Weights of a small contrastive audio-text model.
Model: mfcc input, encoder widths [128, 192, 288], text encoder width 192, text encoder activation swiglu.
Training: adamw at rate 0.001, 8000 steps, batches of 256.
Data: 26041 training examples, 78.6 epochs.
Rows from block 4 of the text encoder, named by matrix and row number. Rows with one number belong to one neuron. Each number is 128 + 32 x the weight over its row's rms, rounded and kept within 0 to 255. All counts start at 0. After the name is the row's rms in percent of the matrix's.
# gate: MLP gate (text_encoder.blocks.4.mlp.gate.weight, 384x192), inputs 96-191
# fc1: MLP up (text_encoder.blocks.4.mlp.fc1.weight, 384x192), inputs 96-191
# fc2: MLP down (text_encoder.blocks.4.mlp.fc2.weight, 192x384, transposed), outputs 96-191
gate.193 136 [133 119 176 116 102 107 166 159 129  97 120 153 124 148 126 135 140 128 135 136  84 197 142  92  76 145  95 139 112 100 142 153  63  88 112  77 215  70  91 185 175 100 131 118 125 185  95 167 138 139 143 144  89 142 138  75 151 119 103 134 121 127 109 144 116 101 115 105 120 131 178 210 102  97 106  84 124 132 117 100  98 131 146  93  86 173 125 150  65 114 106 132 137 144  96 113]
fc1.193 130 [119  86 152 156 121 126 141 213 139 154 174 139 117 120 169 117 106 136 174 162 114 159 149 122 104 173 113  93 132  79  88 195  83 169 142 165 145 121 174 138 107 126 135 137 119  72 165 111 107 169 139  69  74 173 179 118 117 127  90 143  93 140  93 102 161 133  93  76  94 129 128 140  81 137  81 103 120 144 116 168 115 132 100 106 190 150 109  61 158 170 133  94 104 185 105 140]
fc2.193 159 [109 154 121 156  97 140 119 117 120 127 157 152 182 145 108 152  82 155 152 134 109 132 145  90 161 156 179  89 134  74  95 183 147 134  92 125 129 108 169  97 177 159 157 110 170 135 158  93 104 127 131 100  93 113 106 125 139 164  85 122 183  91 118  94 140 103 145  73  71  85 120  96 144  95 120  84 129 128 114 198 156 104  83 155  97 112 121  73 134 178  95 106 128  39  78  82]
gate.194 075 [176 171 126 165 166 118  92  69 124  99 131 103 127 123 169 136 138 111 145  97 128  63 132 126 119 126 110 136  78 217 156  96 116 178 144 109 126 140 151 139 125 154 177 126 139 149 109 123 126 102  73 139 108 100  57 147  86 174 120 146 141  99 105 128 100 110 171 117 150 146 116  98 113 171 120 113 133 107  24 179 132  51 133 112  94 169 146 180 113 138 149 153 109 108 154  70]
fc1.194 087 [ 92 141 119 145 154 112  90 118 141 177 167 105 129 128 146  89 132 150 139 107 145 133 117  76 153 145  60  49 196 142 190 143 129 140 189 119  49 176 135 114  38 134 136 147 161 125 141  96 129 151 144 137 139 113 115 111 106 163 145 124 155 162 112 140 186 125 130 160 121 118  85 112 151 107 125 167 106 125 125 145 124 116 159 115 101 126 144 128 136 156 110  82 159 138  82 110]
fc2.194 074 [121 103 164 145  73  71  99  94 124 126 134  77 165  93 101 163 131 142  86 124 132 145 127  93 142 144  74 110 191 104 152 155 127 124  84 179 117 109 109 134  89 129 136 111 137 215 159 124 146 181 116 119 116  93 102 120  98 186 122 115 131 164 147  79 142 116 157 103 114 131 113 175  93  88 128 138 145 136  98 136 105 169 144 121 110 181  99  99 210  63 185 119 114 146 138 122]
gate.195 074 [165  58 161 156 153 181 116 115 127 143 173 130 100  81 154 159 118 111 151 169 101 163 150 154  66 164  58 170  96 127 121 111  93 147 150 125 149 111 124 111  59  71 103 140 102  82  35 142 136 121 139 158 142 156 148 156 113  83 119 180 112 147  98 177 167 107 135  86 155  88 102 132 119 158  89  95  78 179 119 118 111 156 135 117 117 173 169 124 101 143 124 139 101 169 169 153]
fc1.195 081 [102 134 142 191 124 120  95 109 161 100 161 142 123 113 150 121 161 149 106 132  64  97 186 169 127  98 161 127 127  97 125 137 145 133  87 119 108 140 150 123 134 171 120 104 152  52  81 156 162 151 156 113 119 110  87 129  69 123 130  77 140 122 105 123 145 159 168 131 131 162 133 109 139 150 161 146 190 157 205 102 151 145 119 162 122 133 149 132 181 102 137 123 125  82 159 112]
fc2.195 074 [117 118 105 160  86 121 169 144 139 138  60 147 167 108  48 133 128  68 148  94 128 117 100 121 164 107 163 113  98 163 172  87  63 136 142 149 119 155 143 118  99 184 103 159  81  99  74 112  82 167 111 115 163 102 132 173 167 153  80 106 144  81 122 162 142 154  78 138 128 124 136 175  69 133 129 140 131 113  77  65 151 166 148 127 122 102 153 106 102 127 128 127 160  95 112 203]
gate.196 082 [ 95 139 170 104 187  74 137 175 182  70 185 106 163 110 124 102 145 184 161 121 168 138 192 176 133 140 125 138 157  75 177 173  91 152  89  82 133 127  65 132 124 134 137 147 161  47 111 120 179 170 155 175 137 116 168 140 171  90 132  94  88 113 140 131 127 139  91 174 134 154 136  90 114 181 134  86  71 147 138 110  97 123 136 162  89  76 150  56 117 114 135 148 162  82 149 110]
fc1.196 095 [ 93 132  56 134 187 138 125 103 135  80 125 115 130 152 155 144 154 144 107 109 142  98 108 121 107  72 139  97 148 143 168  62 145 215 101  93 129 156  57 161  87 141 143 121  86 172  98 129 144 102 107 106 148 131 133 126 200 100 158 110 136 109 164 140 120 131 148 120 171 143 129  70 167 155 109 144 110 122 163 137 108 171 137 148 164 111 169 156 107 138 104 137 148 168 107  57]
fc2.196 077 [ 71 159 100 114 137  99 192  91  81 109 141 142 153  88 125 130 168 136  98 111 139 157 136  99 121 114 186 123 149 164 111 150 136  99 132 115 121 147 113 107 135 119 108 180 118 135 103 134 161  64 105  70 111 120  99 159 138  79 171 105 138 135 126 145 126 110 114  85 135 127 140 121 130 124 160 119  86 108 141 102 117 180 153 179 160 144 112 116 114 156 125  93 105 126  95 117]
gate.197 090 [108 160  45 127 173 173 153 102 154 144 138 185 143 135 141  73 153 125 135 151 102 177 107  96 158 138 115  69 104 162 195 137  78 105 104 103 116 120 133 154 129 115 198 176 103 148 231 158 130 153 105 144  93 135  98 136 108 109 129 107 149 146 142 156 166 123  85 110  96  79 131 116 112 155 107  55 137 176 152 159  97 206 100 149 122  84 120  80 154 178 159  88 173  77 131  93]
fc1.197 082 [143 122 160 128 147 100 108 198  63  98 115  93 157 169  94 122  76  88 144 130 156 124  95  83  58 109 124  77 129 139  86 113 169 110 136 137 156 151 129 133 168 129 182 124 133 136  89 157 138  95 155 130 151 143 164 110 214 152 153  89 140 105  99  98  95 120 152 112 162 144  97 120 145  62 153 168  91 141  83  75 112  74  93 107 105 169 115 211 114  71 113 167  93 131 139 132]
fc2.197 082 [154 163  71 130  66 133 124 121  70 122 168 146 211 168 142 138 149 113 101  92 113 156 124 128 148 178 126 119 110  80 122 123 114  89  62 117 138 145 162 131 176 111 143  85 180 125 137 123  98 151 131 137 129 158 160 148 121 147 178 148 121 179  88 159 114 153 174  53 139  42 186 146 123 173 140  40 128 132 121 151 168 121 120 117 117 122 150 183  71 111 148 153 133  63 102  91]
gate.198 096 [146 153 150 115 154 118 125 123 148 104 112 139 123  62  92 169  97 140 112 145 124 118 116 121 135 131  53 157 131 131 123 103 108 126 149 122  92 126  90  88  77 127  86 104  91 173 194 107 118  99 120 106 142 144  99 105 147 146 128  97  94 147 195 136 195  93 171 112  98  87 129  97  96 128 146 156  94 162 115 193 103  67 164  73 121 131 135 100 190 164 119 161 162 163 129 190]
fc1.198 100 [172 133 143 147 143 107  75  86 119  73  98 124 114  80 106 113  84 142  99 109  80 129 161 119 216 127  74 105 154 115 157  99 149 175  98 145 138 148 136 153 170 186 110 139 166 150 181 142 155 124  98 171 146  99  96 152 117 148 140  94 146 125  94 183 106  75  82 135 142  56 192 162  91 133 146 133 158 107 162 115 174 132 188  79 113 147 161 153 157 107 175 114 142 150 171 120]
fc2.198 102 [152 119 102 148 108 137 174 105 140  98 101 159 168 106  93 170 179  99 140  83 139  66 130 103 107 151 128 162 102 143 109 168 122 137 149 150 142 117 168 129 136 182 159 191  59 125  79  70  93 161 161 116 140 155 203 117  82 156  91 121  75  79 126 130 121 158 113 132 120 176 109 111 157 122 116  95  98 135 159 114 147 133  67 154  98 150 164 127  73 123 196 190 109  89  83 143]
gate.199 089 [159 133 118 144  82 108  65 104 167  93  98 119 139 103 123 125 106 133 154 162 166 143 172 162 186 156  95 130 116  74 129 102  79 228 158  92 104  59  99 163 126 106 107 124 112 140 116  96 105 105 212 130 115 101 172 124  93 110 147 103 101 143 148 132 152  79 148 152 156 121 152 157 120 156  95 108  99 167 175 200 122  54 137 143  84 114  99  86 162  70  91 155 191 132 124 162]
fc1.199 084 [148 115 141  73  66 150 100 125 170  93 161 110 106  60 166 141 162 127 133 190 127 157 129 103 145 152 118  97 101 117  99  61 121 181 197 142 144  34 114 140  87  89 121 142 129 168 128  75 132 168 153 142 140 128  97 154  97  91 156 120 118 141 127 117  85 106 137 190 187 138 126 135 107 141 102  65 107 145 167 127 132 122 176 114 140 120 123 108 120  85 158 134 156 138 167 145]
fc2.199 086 [156 151 166 114 113 127  71 148 105 146 134  89  99  80 114 121 167 131 157 156  96 110 131 178  98  94 117  97 123 118 105 107 145 150 223 121 158 116 157 169 119 150 108 114 100  69  79 122 130 102  73 110  71 115 113 124 182 125 149  90 112 176 163 130 108 173 132 160 133 191 151 123  97 146 175 183 124 181  90 121 154 111 152 150 156  75 137 109 135  96  88 138 136 205 204 157]
gate.200 069 [129 119 137 150 132 133 109  97 127 143 173 118 114  89 149 226 115 113 133 122 120  95 136 174 113 129 190 150 126 105 126 155 121  97 161 116 164 105 116  89 115  94  95  66 141 136  99 164 117 151 153 111 160 122 122 111 137 130 159 150  92 205 143 132 102 109 102 120 146 105  95 152  96 120 120 144 181  90  90  99 174 134 123 137 155 109 103 182 119  88 125 185 102  94 129 184]
fc1.200 077 [119 139 115 201 140 143  80 136 110 108 144 161 157 173  86 182 157 175  87 133 110 151  84 125 143 106 152  61 139 106 143 141 132 175 164 136 162 162 148 151 154  75 189 104 173  70 117  80  90 179 157 129 138 130 177  92 147 164 119 104 194 102 167 133 103 136 135 113 160 149 163 107 145 119 156 102 133 119 131  87 153 133  84 168 146 198 126 156  97 191  98 111  97 164 157 170]
fc2.200 068 [129 111 126 150 112 121 107 113 100 134  52  68 105  73 125 147 109 181 135 142 193 138 170 111 135 110 109 136 150 164  96  75 109 175 151  63 167 122 103 141 118 173 110  83 140 137 140 135 108 128 111 151 142 102  82  77 134 165 217 171  79 123 129 148 147 137  96 194 206 132 139  99  80 128  59 138 161 170  97 112 136  74 156 157 144 170 125 118 191 102 116 124  98 128 176 165]
gate.201 126 [159 191 176 103  96 145  68 109 180 116 104 116 127 161 142 135 108 103 126 103 140 119 119 203 125 151  45 145 126 149 183 128 143 100 120 149  92  98 146 137 117 128 101 139 123 143 169 134 127  88 119 127 152 102 108 123 136  73 124 109  98 118  57 110 100  88  78 171 142 156 140 150 127 149 162 211 100 140 128 166 159 135 161  80 121 140 147  80 141 161 117 145 112 102 130 105]
fc1.201 124 [111 139  92 138 124 161 148 112 110 159 104 109 117 157 153  40 120  89 153 134 104 131  78 100 136 128 187 155  75 165 114  97 178  85 176 149 172 162 174 112 107  95 124 157 127  82 164 124  77 117 140  84  64 142 101 100  83 122  88  81 124  91  87 104 132 142 135  90 110 233 134 145 184  85 124 146 106  87 120  85 156  66 116 176  98 171 129 143  97 110 185 141  75 106 131  52]
fc2.201 130 [143 133 137 136 147 100  94 142 145  88 100 105 112  86  85  84 153 144  73 128 175 143 106 128 130 128  93 144 139 160 115 138 129 196 115  82 166  88 116 149  69 121  82 138 146 127 138 154 157  90  69  99 145 113  90 150 141 102 168  83  92 113 154 159  99  77 171 110 120 109 108 104  88 105 152 140 122 139 152 129 136 105 131 132 119 169 113  92 213 105  99 142  69 142 198 120]
gate.202 083 [165 154 178 122 111 102  65 149 163  53 162 162 142 133  96 146 129 124  81 158 135 127 134 109 196  98 121 146 140 167 106 176  88 162 120 135 148 161 113 132 129 107 160  94 152 190 195 193 152 132  48  99  86 121  92 141 130 120 197 149  65 125  97 105 133 132 154 134 171 145 145 115 146 141 147  86 142 117 119  72  96 163 150 123 144 126 163 137 131 103 166 192 163 172 162  86]
fc1.202 094 [134 100 156 177 117  90 130 196  96 171 113  52 139 116  28 121 107 121 100 177 138  94 148 187 124 149  85 140 189 156 160 146  80 141 145 118 146 131  87 165 140 118  83 124 117 162 121 110 159 141 169  98 138 104  92 142  55 152 142  36  58 109 107 172 110 112 119 138 119 113  84 102  68 119 114 134 101 138 130  66 108 119 130 151 171  91 170  94 146  99  74 162 110 111 105 134]
fc2.202 078 [157 183  52 120 124 136 144  50  94 131 103 157 139 113 158 110 103 139 144  95 126 122 101 137 103 116 127 118 173  95 101 146 152 140 166 148 151 111 131  65 122 125 191  94 242 135 109 125 140 195  89 155 107 126 122  85 118 197 145 159 163 129 139  90 149  90 151 132  98  98 115  98  88 133 126 111 172 135 178 139 119  96 114 110 125 145 124 164  92 120 124 153  88  90 185 113]
gate.203 140 [127 119  65  88 124 120 118 162 147 130 163 141  64 186 145 106 152 155 109 142 133  91 152  98 143 106  76 138 166 163 174 118  83 208 101 115 103 116 107 111  92 154  96 133 109  95 156 115 100 174  94 172 155 175 129 135 133 127  88 161  98  84 176 160 153 155 122 153 167  67 150 175  96 185  75  66 155 169 169 144 141 122 121 132 155 111  98  64 105 100 144 107 164 157 103 124]
fc1.203 138 [105 129 105 146 150 129 106  58  49 133 119 135 137 112  83  90 114 114  86 128  90 119 150 130 104 143 118 118 146 149 120 111 149  78 110 109 154 115 169 132 152  62 135 115 121 173 144 112 189 119 171 103 150 183 129 118 104 116 173 101 150 141 110 133 108 118 124  85 102 123 123  78 185 142 127 129 152 100 149  73 135 150 117 132 116 152 116 175 128 118 147 152 172 142  93 119]
fc2.203 138 [184  76 127 118  73 148 109 123 100  38 135 234 119  80 112 146 139 121 131  87 101 189 214  64 182 122 109 109  53 115 148 102  91 109 105 145 114 122 159 107 110 138 111 110  74 110 140 111  99 105 167 122 163 132 183 175 107 134  96 150 134 117 148 172 124 132 123  95 161  65 173 147  90 129  90  99 143  94 128 109 130 166  52 109 112 113 147 124 136 136 113 158 162  94  99 181]
gate.204 079 [115 161 149 144  96 128 174 116 110 154  72  88 145 142 133  95 170 117 174 132 137 135 103  82 152  81 160  98 131 130 159  98 118 122 109 194 123 129 138 143 135 117 133 132 110 121 113 142 123 112  73 130  74 127 126 127 136 124  99  65 116 126 133 141 145  72 104 147  95 156 147 142  75 115 128 176 110  96  93 102  96 102 112 124 156 132 178  97 159  86 178 169  87  37 170 115]
fc1.204 078 [170 141  89 112 101 156  52  99 139 119  94 153  94 114 110  79 124  76 129 134 149  72 117  96 121  78 130 161 136 137 111 147 116 114 155  81 150 176 224 123  96 126 130  58 137 205 136 121 131 139 111  77 156 140 184 109 135  99  86 185 148 133  57  78 126 131  99 114 104 151 112 135  80 132 100  84 111 137 168 107 146 163 103  85 116 105  84 112  95 166 122 126 154 112  89 152]
fc2.204 074 [ 96 168 145 164 142 133 149 135 144  82 145 127 156 102  37 108 148 114 144  93 161  89 117  90 139 160  88  89 131 153 100  94 158 155  88 117 106 165  90  70  84  77 123 198 153 110 152 125 140 102  86 118  72 193 142 144 173 107 159 119 158 122 132 244 125  83  80 146 119 134 117 128 125 112  93 134 106 145  84 121 109 166 125 162 131 130 209  98 139 135 162 162  97  91 111 158]
gate.205 150 [188  71 209 100 118 114  73  93 121 165 128 114 148  51 104 182 131 157 157 156 153  97 121 174 101  98  90  92  59 138 123  99 111 145 121 174 182  99 152 108 138 122 127 151 179 147 116 120 116 106 130  94 146 109 113 123 147 126 137 126 121 127  68  89 125 136 158  83 105 126 120 134 146 105 148 127 140 170  69 190 186 111 151  49 112 111 124 106 119  96  91 139 131 143 174 127]
fc1.205 134 [113 106 111 144  94 159  89 164 105 124 154 134 114  34  93 137 125 141 140 149  98 135 149 152 192 173  31 121 114  69 164 141  88 132 130 114 136  80 130 120  96 110 136 118 120 139 125  95 136 196 161 118 163 122 127 154 129 166 116 130 130 164 102  85  91 125 113  92 173 153 128 148 157 136  66 114 135 172 182 186 161 106 150 103 119 148 109 104 160 100 117  87 145 181  67 151]
fc2.205 153 [126 137 126  84 106  70 157 112 142 138 104  73 160 105 124 146 116 160 109 133  61  91  86 146 133 118 108 175 145 164  94 147 124 114 146 122 167 105 110 120 133 188 160 106 179 175 114 100 232 130 101 136  82  80  55 105 160 186 159 121 122 121 138  93 125 123 148  83  78 130 108  91 185 172 180 125 147 143 141 150 144 148 153 135 119 146  81 159 137 122 146 121 112 129 117 107]
gate.206 095 [121 125 158 133 125 141 122 155 160 157 122 117 163 133 147 107 130 173 163 133  58  91 164  77 104 120 120  77 131 159 103 196 130 162 138 148  99 170 146 127 147 114  91 101 129  33 163 135 134 110  52  96  95  93  93 140 182  96 133 143 134 118  50 133 150  99  98 143  86  85 132 126  67 150 108 108 160 159 152  47 138 166 115 124 134  85 100  87  96 160  87  97 131 108 199  97]
fc1.206 092 [139 137 165 137 158 100 184 144 108 137 161 140 162 127 175 140 130 152 140  79 117 146 145 127 108 133 217 135  90 125 115 168 118  59 123 112 151 135 121 188 111 131 107 106 137 166  57 105 105 123  83  90  51 178 134 100 105 104 122  71  59 117  89 163  98 102 104  89 130 134 136 120  97  88 201 122 113 131  79 120  87 143  96 106 154 150 133 102  47 138 104 103 106 174 120 117]
fc2.206 091 [114 135  79 111 200 183 159  69 111  61 158 162 136  97 147 163 128  81  98 114 162 116 139 166 167 120 117 143 118 110 161  81 133 171 117 175 135 104  74 132 113 177 101 128  99 130 167 118  31 170  93 151 181 154  99  89 132 138 111 156 187 108 105 121 104 134 156 116 179  87 155 140 101 132  61 115 108 180 164 134 180 163 139  93  96  88 196 153  99 138 135 150 160  72 134 149]
gate.207 090 [104 160  44 152 146 137 124 123 154 127  65 162  88 126 117  50 115  87 141 128 131 147 120 148  90 123 120 135 163 150 118 132 123 165 104 159  78 146 130 122  96  98 108 205 141  53 100 181 169 148 124 119 145 128 173 156  78  95 135 107 132 131 118 121 157 102  91 164 216 180 131 112 129 103  54  93 173 115 198 105  87 159 152 116 128  80 150 118 152 141 164 203 113 146 140 130]
fc1.207 081 [111 105 110 133 125  98 142 191 103  69 104 126 155 163 131 139 143 112 140 104 128  94 138  94 187 133  39 185 153 156 147  82 155  89 136 161 113 147 142 113 132 163 137 156 107  90 126 166 133 175 136 169 143 117 139 103 140 122 174 119 139 153  81 125 154 107 113 155 100 150  43 170 156  90 145  71  93 102 174 162  95 113 102 113 128 140 127 115 155 146  85  92  92 129  80 190]
fc2.207 074 [ 91 173 146  98 138  93 125  74  58 172 104 145 113 107 124  69 155 128 100 112 165 121 116 131 130 123 134 141 136 107 116 106 152 123 177 115 151 108 105 122 120 150  55 115 110 125 113 143 190  70 142 118 131 134 143 114 129  98 174 136 126 131 167 145 147 181 180 122 109 147 135  95  64  73 155 130  86 103 143 125  87 110 111 120 133 155  81  90 150 133 151 122  96 118 150 153]
gate.208 109 [147 151 115 128  80 118  87 101 144 111 107 152 144 169  98 167 114 155 112 101 134 134 206 143 104 157 117 137  88 134 184 131 115  60  66 127 157 143 123 164 137  98 108  54 110 188 133 129 146 151 124 197 125 163 137 132 129  89 130 129 110 117 113 137  87 186 109 119 163 113 162 143 123 209  97  58 119 158 125 111  93 116 126  69  57 140 128 161  90 131 125 108 169 160  62  99]
fc1.208 109 [148 120 115  94  99 133 103 132 187  76 132 189 128 194 122 163 168 130 117 106 101 148 155 139 129 156 163 120 127 110 170 116  91 121 125 106 160 102 108 121 164 132 102  63 124 125  67  69 147 127  63 176 131 132  98 106 159  96 158 116 118 133 125 176 117 144 159 127 207 104 187 130 131 143 138  77 147 163 106  84  75 107 157 104  88  91 136 169 161 121 121 132 156 163 125 131]
fc2.208 113 [128 117 125 172 138  98  97 122 189 171 127  76 147 136 132 128  99 107 137 118 177 121 199 132 116 116 138 110 148 129 175 142 119 121 146 146 122 202 151 188 183  96 117 142 124 139  97 151 135 102 138 131 183 184 158 103 124 107 109 110  33 125 174 143 127 155  93 139 159 188 138  85 138 133 133 109 117 160  60  50  69 149 140  98  76 130 133 138 119 161 156 133 158 209  82 160]
gate.209 079 [150 136  37 103 162 102 162 126 167 144  98 123 130 126  84 143 109  95 153 150 104  66  81 176 159  78  94 182 159 175 132 130 112 125 193  95 154 128 160 172 150 148 140 185  94 148 110 130 114 128 147 148 141 105 156 131 113 137 116 121 131  98 116 186  83 118 103 107 144 150  69 120 178  92  95 128  90 192 157 206 154 214 141 120 152  97 152 102 183 135 118 128 126 147 134 159]
fc1.209 083 [113 119 107 169 108 148  92  67  76 151 152 112 130  92 172 131 138 124 172  76 106 208 136 120 130 131 151  84  78  77  99  76 114 147 115  92 167 108 122 116 141  81  99 118 113 113 142 113  91  88 176 127  82 104 106  85 118 136 116  76 153 147 114 100  93 106 168 126 206  79  72 128 111 163  83  97 118 140 166 149 130 106 178 113  66  84 122 134 125  45 163 107 149 107 188 153]
fc2.209 082 [ 91 134 134  69 114 112 179  85 135 214 132  76 132 122 144  81 103 151 126 123 106 140 100 131 109 109  72 150 131 114 121 129 146  48 165 116 140  97 122 161  12 110 112 105 105 173 158 118 215  67 128 148 133 102 114 107 189 118 170  37 190 124  99 177 102  86 187  83  81 107 118 191 128 163 124 124 153  67 125  94 153 159 113 130 126 142 138 114  98 130 101 100 101 116 139 160]
gate.210 079 [118 124  98 111 150 128 165 186 131 131 157 102 140 123 153  37 112 139 120 124 142  98 117 105 125 125 196 182 149 123  88 125 102  81 193 115 134 132 112 170 119  66 135 127 153 156  28 138 134 148 182 155 131 104  99  70 152 141 120 123 131  96 150  82 104 115 167 149 220 134 165 177 165  95 102 112 103 169  87 135 100 149 132 164 156 139 139 150  83 142  95 125  99 143  82 160]
fc1.210 082 [168 112 108  86 128 128 134 182 160 149 180  95 135 147 174 133 123 127 146 151 140  89 121 104 122 181 155  77 153 133 105  70 127 127 145 121 126  87 109 184 103  71  98 129 117 191 114 110 176 125 205 143  95 122 150  68 146 153 147  58 127 119 170 118 139  98 105 137 160 169 150 135  67 125 109 137  91 135  85 150 157  98 180  82 108  69 111 124 119 105 123 145 139 122 126 173]
fc2.210 079 [ 42  45 154 163 139 113  56 163 177 152 134  89 104 126  86 107 121 158 150 113 121 165 144 112 102 160 125 112 207  88 103 176  59 125 152 138 130 104 122 130 153 130 129 161 136  89 136 138 142  75 110  99  95 136 129 178 114 115 128  45 124  56  99 106 191 110 103  95 150 167 157  91 147 110 132 129 132  96  89 155 124 172 135 151 130  96 163 105 148 141 150 118  86 173 151 124]
gate.211 123 [136  68 147 156 121 146  68 150 136 162 140 142  93 132 103 158 181 125 144 144 168 144 119 149 128 111  99  83 146 102 177 102  92 179  95 138 145 109 129 148  95  61 117 113  99 108 158 129  97 137 111 123 145 118 215 150 127 110 144 209  70 148 115 128 151 131 117 150 123 139 145 159 122 158 112  91 156 163 144 214 145 133 128 125 124  28 102  30 122 104  87 149 170 185 140 134]
fc1.211 118 [139  48 186 116 112 158 126 221 147 197 122 153  83 103 166 107 161  84 126 107 151 129 133 141 112 125 150 104  73 104 178  79 157 213 136 127 126 120 133 127  73  59 109 119 110 122 121 120 139 161 103 101 143  91 182 149 186  79  90 137  57 146 102  78  90 144 113 160 114 209 129  92 153 159 136 114 127 165 146 106 128 136 155 134 121  71  79 109 120 125 105 104 115 200 171 133]
fc2.211 119 [ 85 132 154 112 123 153 196 169 111 117 176 151 133  91 128 140 153 118 127 164  84 158 108 173 169  83 166  63 172 135 125 107 144 192  92  95  90 124 106  80 142 114 122 134 132  85 117 149 119 149 104 144  79 128 115 167 154 153 118 152 113 134  93 184 128 169 128  60 119 109 136 101 117 125 164 112 113 139 141 210 125 103  77 115 129 115 165 155 138  66 159 103 153 141 120 112]
gate.212 070 [163 176 153  95 132 121 135 130 168 196 106  84 141 121 184 185 110 113 109 158 147 117  85 133  74 142 151 106 122 136 128  93  83  82 140 105  92 197 110 127 142 159 119 165 122 144  52  86 159  83 113 157 146 161 171  99 112 182  73 107 141 134 169 137 111  91 115  70 132 120  94  97 111 130  94 187 130 147  81 137 129 114 179 170 148 161 144  76 112  75 110 179 120 168  92 192]
fc1.212 079 [115 135 113  88 134 132 221 103 157  91  95 147 124 125 100 120 116 175 149 150 135 114 103 116 155 147 153 174 194 149 101 142 111  44 138 187  85 134 137 120 113 153 138 113  88 100 143 129 158  71 123 164 110 138 104 142 157 117 121 128  67 157 124 143 131 173 140 117 117 182 141  91 106 129 140 114 112 143 101 171 111 106 133 188  88 129  58 121 135 172 113 124  85  88 154 112]
fc2.212 071 [127 104 168 123 149 146 202  95  93  67 173 126 173 130 150 156  98 154 105  95 151 155 120 127 157 121 159 131 126 104 105 116 157  97 121 107 144 103 121 132 115 124 138  92 172 114  74 120 108  88 127 118  90  93 128 116 134 134 162 121 136 131  87 127  46 178 156  94 147 138  62 102  97 101 103  51 109 220  98 164 126 133 110 104 127 133  77 151  73 157 138 173  98 112 120 136]
gate.213 075 [115 163 126 166 132 157 144 158 108  22 129 146 136 137 118 172 160 116 108 107 152 131 137 141 129 162 109 113 124 133 151 148 124  76 196 173 188 188  91 127  53  85 134 184 168  77 123 134  71 127 126  44 116  65 114 150 153  88  87 143 145  82 149  58  78  87 148 127 129 120 160 125  94  70 135  89 129  94  66 141 146 146 140 151 167  86 138 135 141  90 123 102 151 100 122  86]
fc1.213 076 [158 118  80 169 109 163  92 125  85 182 141  79 177 124 145  85 162 108 166 142  98 169  85 162 116  84 182 125 131 119 103 121 158 171 167  85 164 156  91 128 168 157 135  50  85 148  73 145 123 126  79 119 115 132 141  86 157 105 116  96  96 144 201 125  51 146 159 134  97 107  93 148 155  94  98 127 147  74 149 125 160 173  81 169 132 167  31 103 137 135 141 145 146 182 143 159]
fc2.213 064 [ 93 113 120 124 117  84  94 159 168 113 161 120 128 176 118 101 166 163 122 188 125 116  98 148 144 178 172  77  98 123  93 124 145 198 139 194 149 166 158 162 111 163 114 112 135  90  87 190  84 156 141 124 129 117 135 158 133 129  65 150 148 109 108 157 150 116 128 161 175  82 120 118 105 135  82 133 105 101  87 169 138  82 122 100 138 105 176 122 120  98 117  48 187 113 162 122]
gate.214 057 [ 93 136 123 141 197  88 118 123 100 124 136  91 200 138 178 183 129 163  73 134 100  94 141  79 127 113 116 116 148  67 182 149 134 132  95  95 149 115  87 109 158  81 108 121 107 110 127 124 146 175 106 118 127 147 169  68 133  86 171 135 123 114 154 138  97 146 118 151 121 129 106 126 144 122  99 137 177 159 134 146 172 136  79 108 146  71 118 145 123 122 130 138 124  78 108 151]
fc1.214 067 [147 113 112  96 167 155 148  77 148 153 141 148 144  79 183 117 122 131 195 148 150 185  93 149 147  91 122 104 164 121 120 138 134  55  82 123  88 178 131 122 172  80 108 138  77 125  87 115 156 108  76 149 154 166 121  89 157 210 104 144 130 119  85  56 161 112  98 114 128 133 178 131 175  88 149 129 130 101 158 159  95  80 130 113 110 103 154 236 132 125 146 149 116 128 149 152]
fc2.214 055 [153 149  49  95 129 138 125 149 106  95 167  97 131 160 153 195  85 161  78 183 107 148 109 178  71 189 126 115 106 166  98 116  94 118  98 165 135 111 176 138 126  91 143 114 120 124 106 156  94 133  89  90 123 213 133  74 199 153  88  73 144 155 111 115 108 135 147 179 166 117  90 166 116 116 123 129 111 137 137 133 155 109  69  83 127 146 183 119 129  98 118 129 136 177 102 179]
gate.215 064 [150 140 173 131 157  91 179 153 148 176 140 103 226 137 132 104 102 149 111 132  96 140 102 108 113 102 116 203 189 157 147 190 105 103  77 115 167 110 127  71  43 163 112 124 176 154 153 155 125 178 126 146 106  75 101 149 110  46 112 148 125 129 110 110 134 129 110 131 156  60  93 148 114 142  80  98 136  81 173 149 122 124 135 135 119 116 107 117 119 162 104 119 127 138 116 110]
fc1.215 076 [167  87 116 117 176  97 152 105 105 130 105 130 168 164 154 152  77 109 118  88 155 108 180 201 132 141 168 192 120  76 123 167 119 119 134 112 121 124 116  96 135  86 108 149 117 117 141 124 143 148 163 176 202 114 229 128 169 129  89  59 126 134 151  84  98 179 127 123 148 144 138 124 104 117 123 134  85 168  93 177 155 150 189  62 138 133  73 156 135  92  96  92 136 152  73 143]
fc2.215 063 [110 109 117 136 159 135 126 130 153 100  69 138 123 172 133  78 174 175 113 106 180 150 107 134 117 112 119 104 124 114 109 141 150 146 108 131 126 102 155 114  96 127 128 126  96 172 146 111 136 149 150 141 145 192 201 136  93 188  54 188 106 105 106  74 158 138 114 152 114 154  93  84 177  89 140  79 125 100 182 172  98 115  74  65 144  66 148 105  87 161 133 173 160  94  27 116]
gate.216 124 [142  99 131 106 133 115 146  87 178  95 151 126 164 165 105  93 106 165 121 104 113 101 145 149 149 142 153 138 101 106 155  92 156  88 102 153 132 118 116 132 156 182 114 128 146 119 171 101 159 149 103  95 131 108  80 128 186  94 107  88 165 113 103  76 140 104 114  90 162 110 146 141 162 140 101 145 186  78  93 111 118  73 169  63  62 104 171 161 185  91 116 140 125 115  55 122]
fc1.216 115 [113 117 165 143 113  84 142 111 142 160 131  97 139 135 137  77 126 115  86 121 161 134 142  92 104 117 156 168 160 130  83 134 117  53 147 130 182 143  73 132 105 137 161  87 141  84 136 131 156 157  89 178 118 121  95 163 172 152 145  68 140  80 140 105 113 145 100 167 175  90 122 115  70 174 116  99 176  97 101  69  78 141 119 154 135 113 124 155 174  82 124 130  71  77 105 139]
fc2.216 120 [ 78 123 137 152 145 173 134 140 149 169 128  87  87 146 167 114 139 137 138 121  94  95 145 103 102  88  63 108  83 121  56 125 126 116 141 130 109 155  90 151 124 112 104 119 101  96 146 151 122 138  90  60 149 178  79 149 137 156  84  79  97 129 171 129 127 123 141  98  89 176 134 116  74 126 150 184 110  72 117 145 108  81  89  98 129 167 115 113 170 120 146  78 122 157 153  97]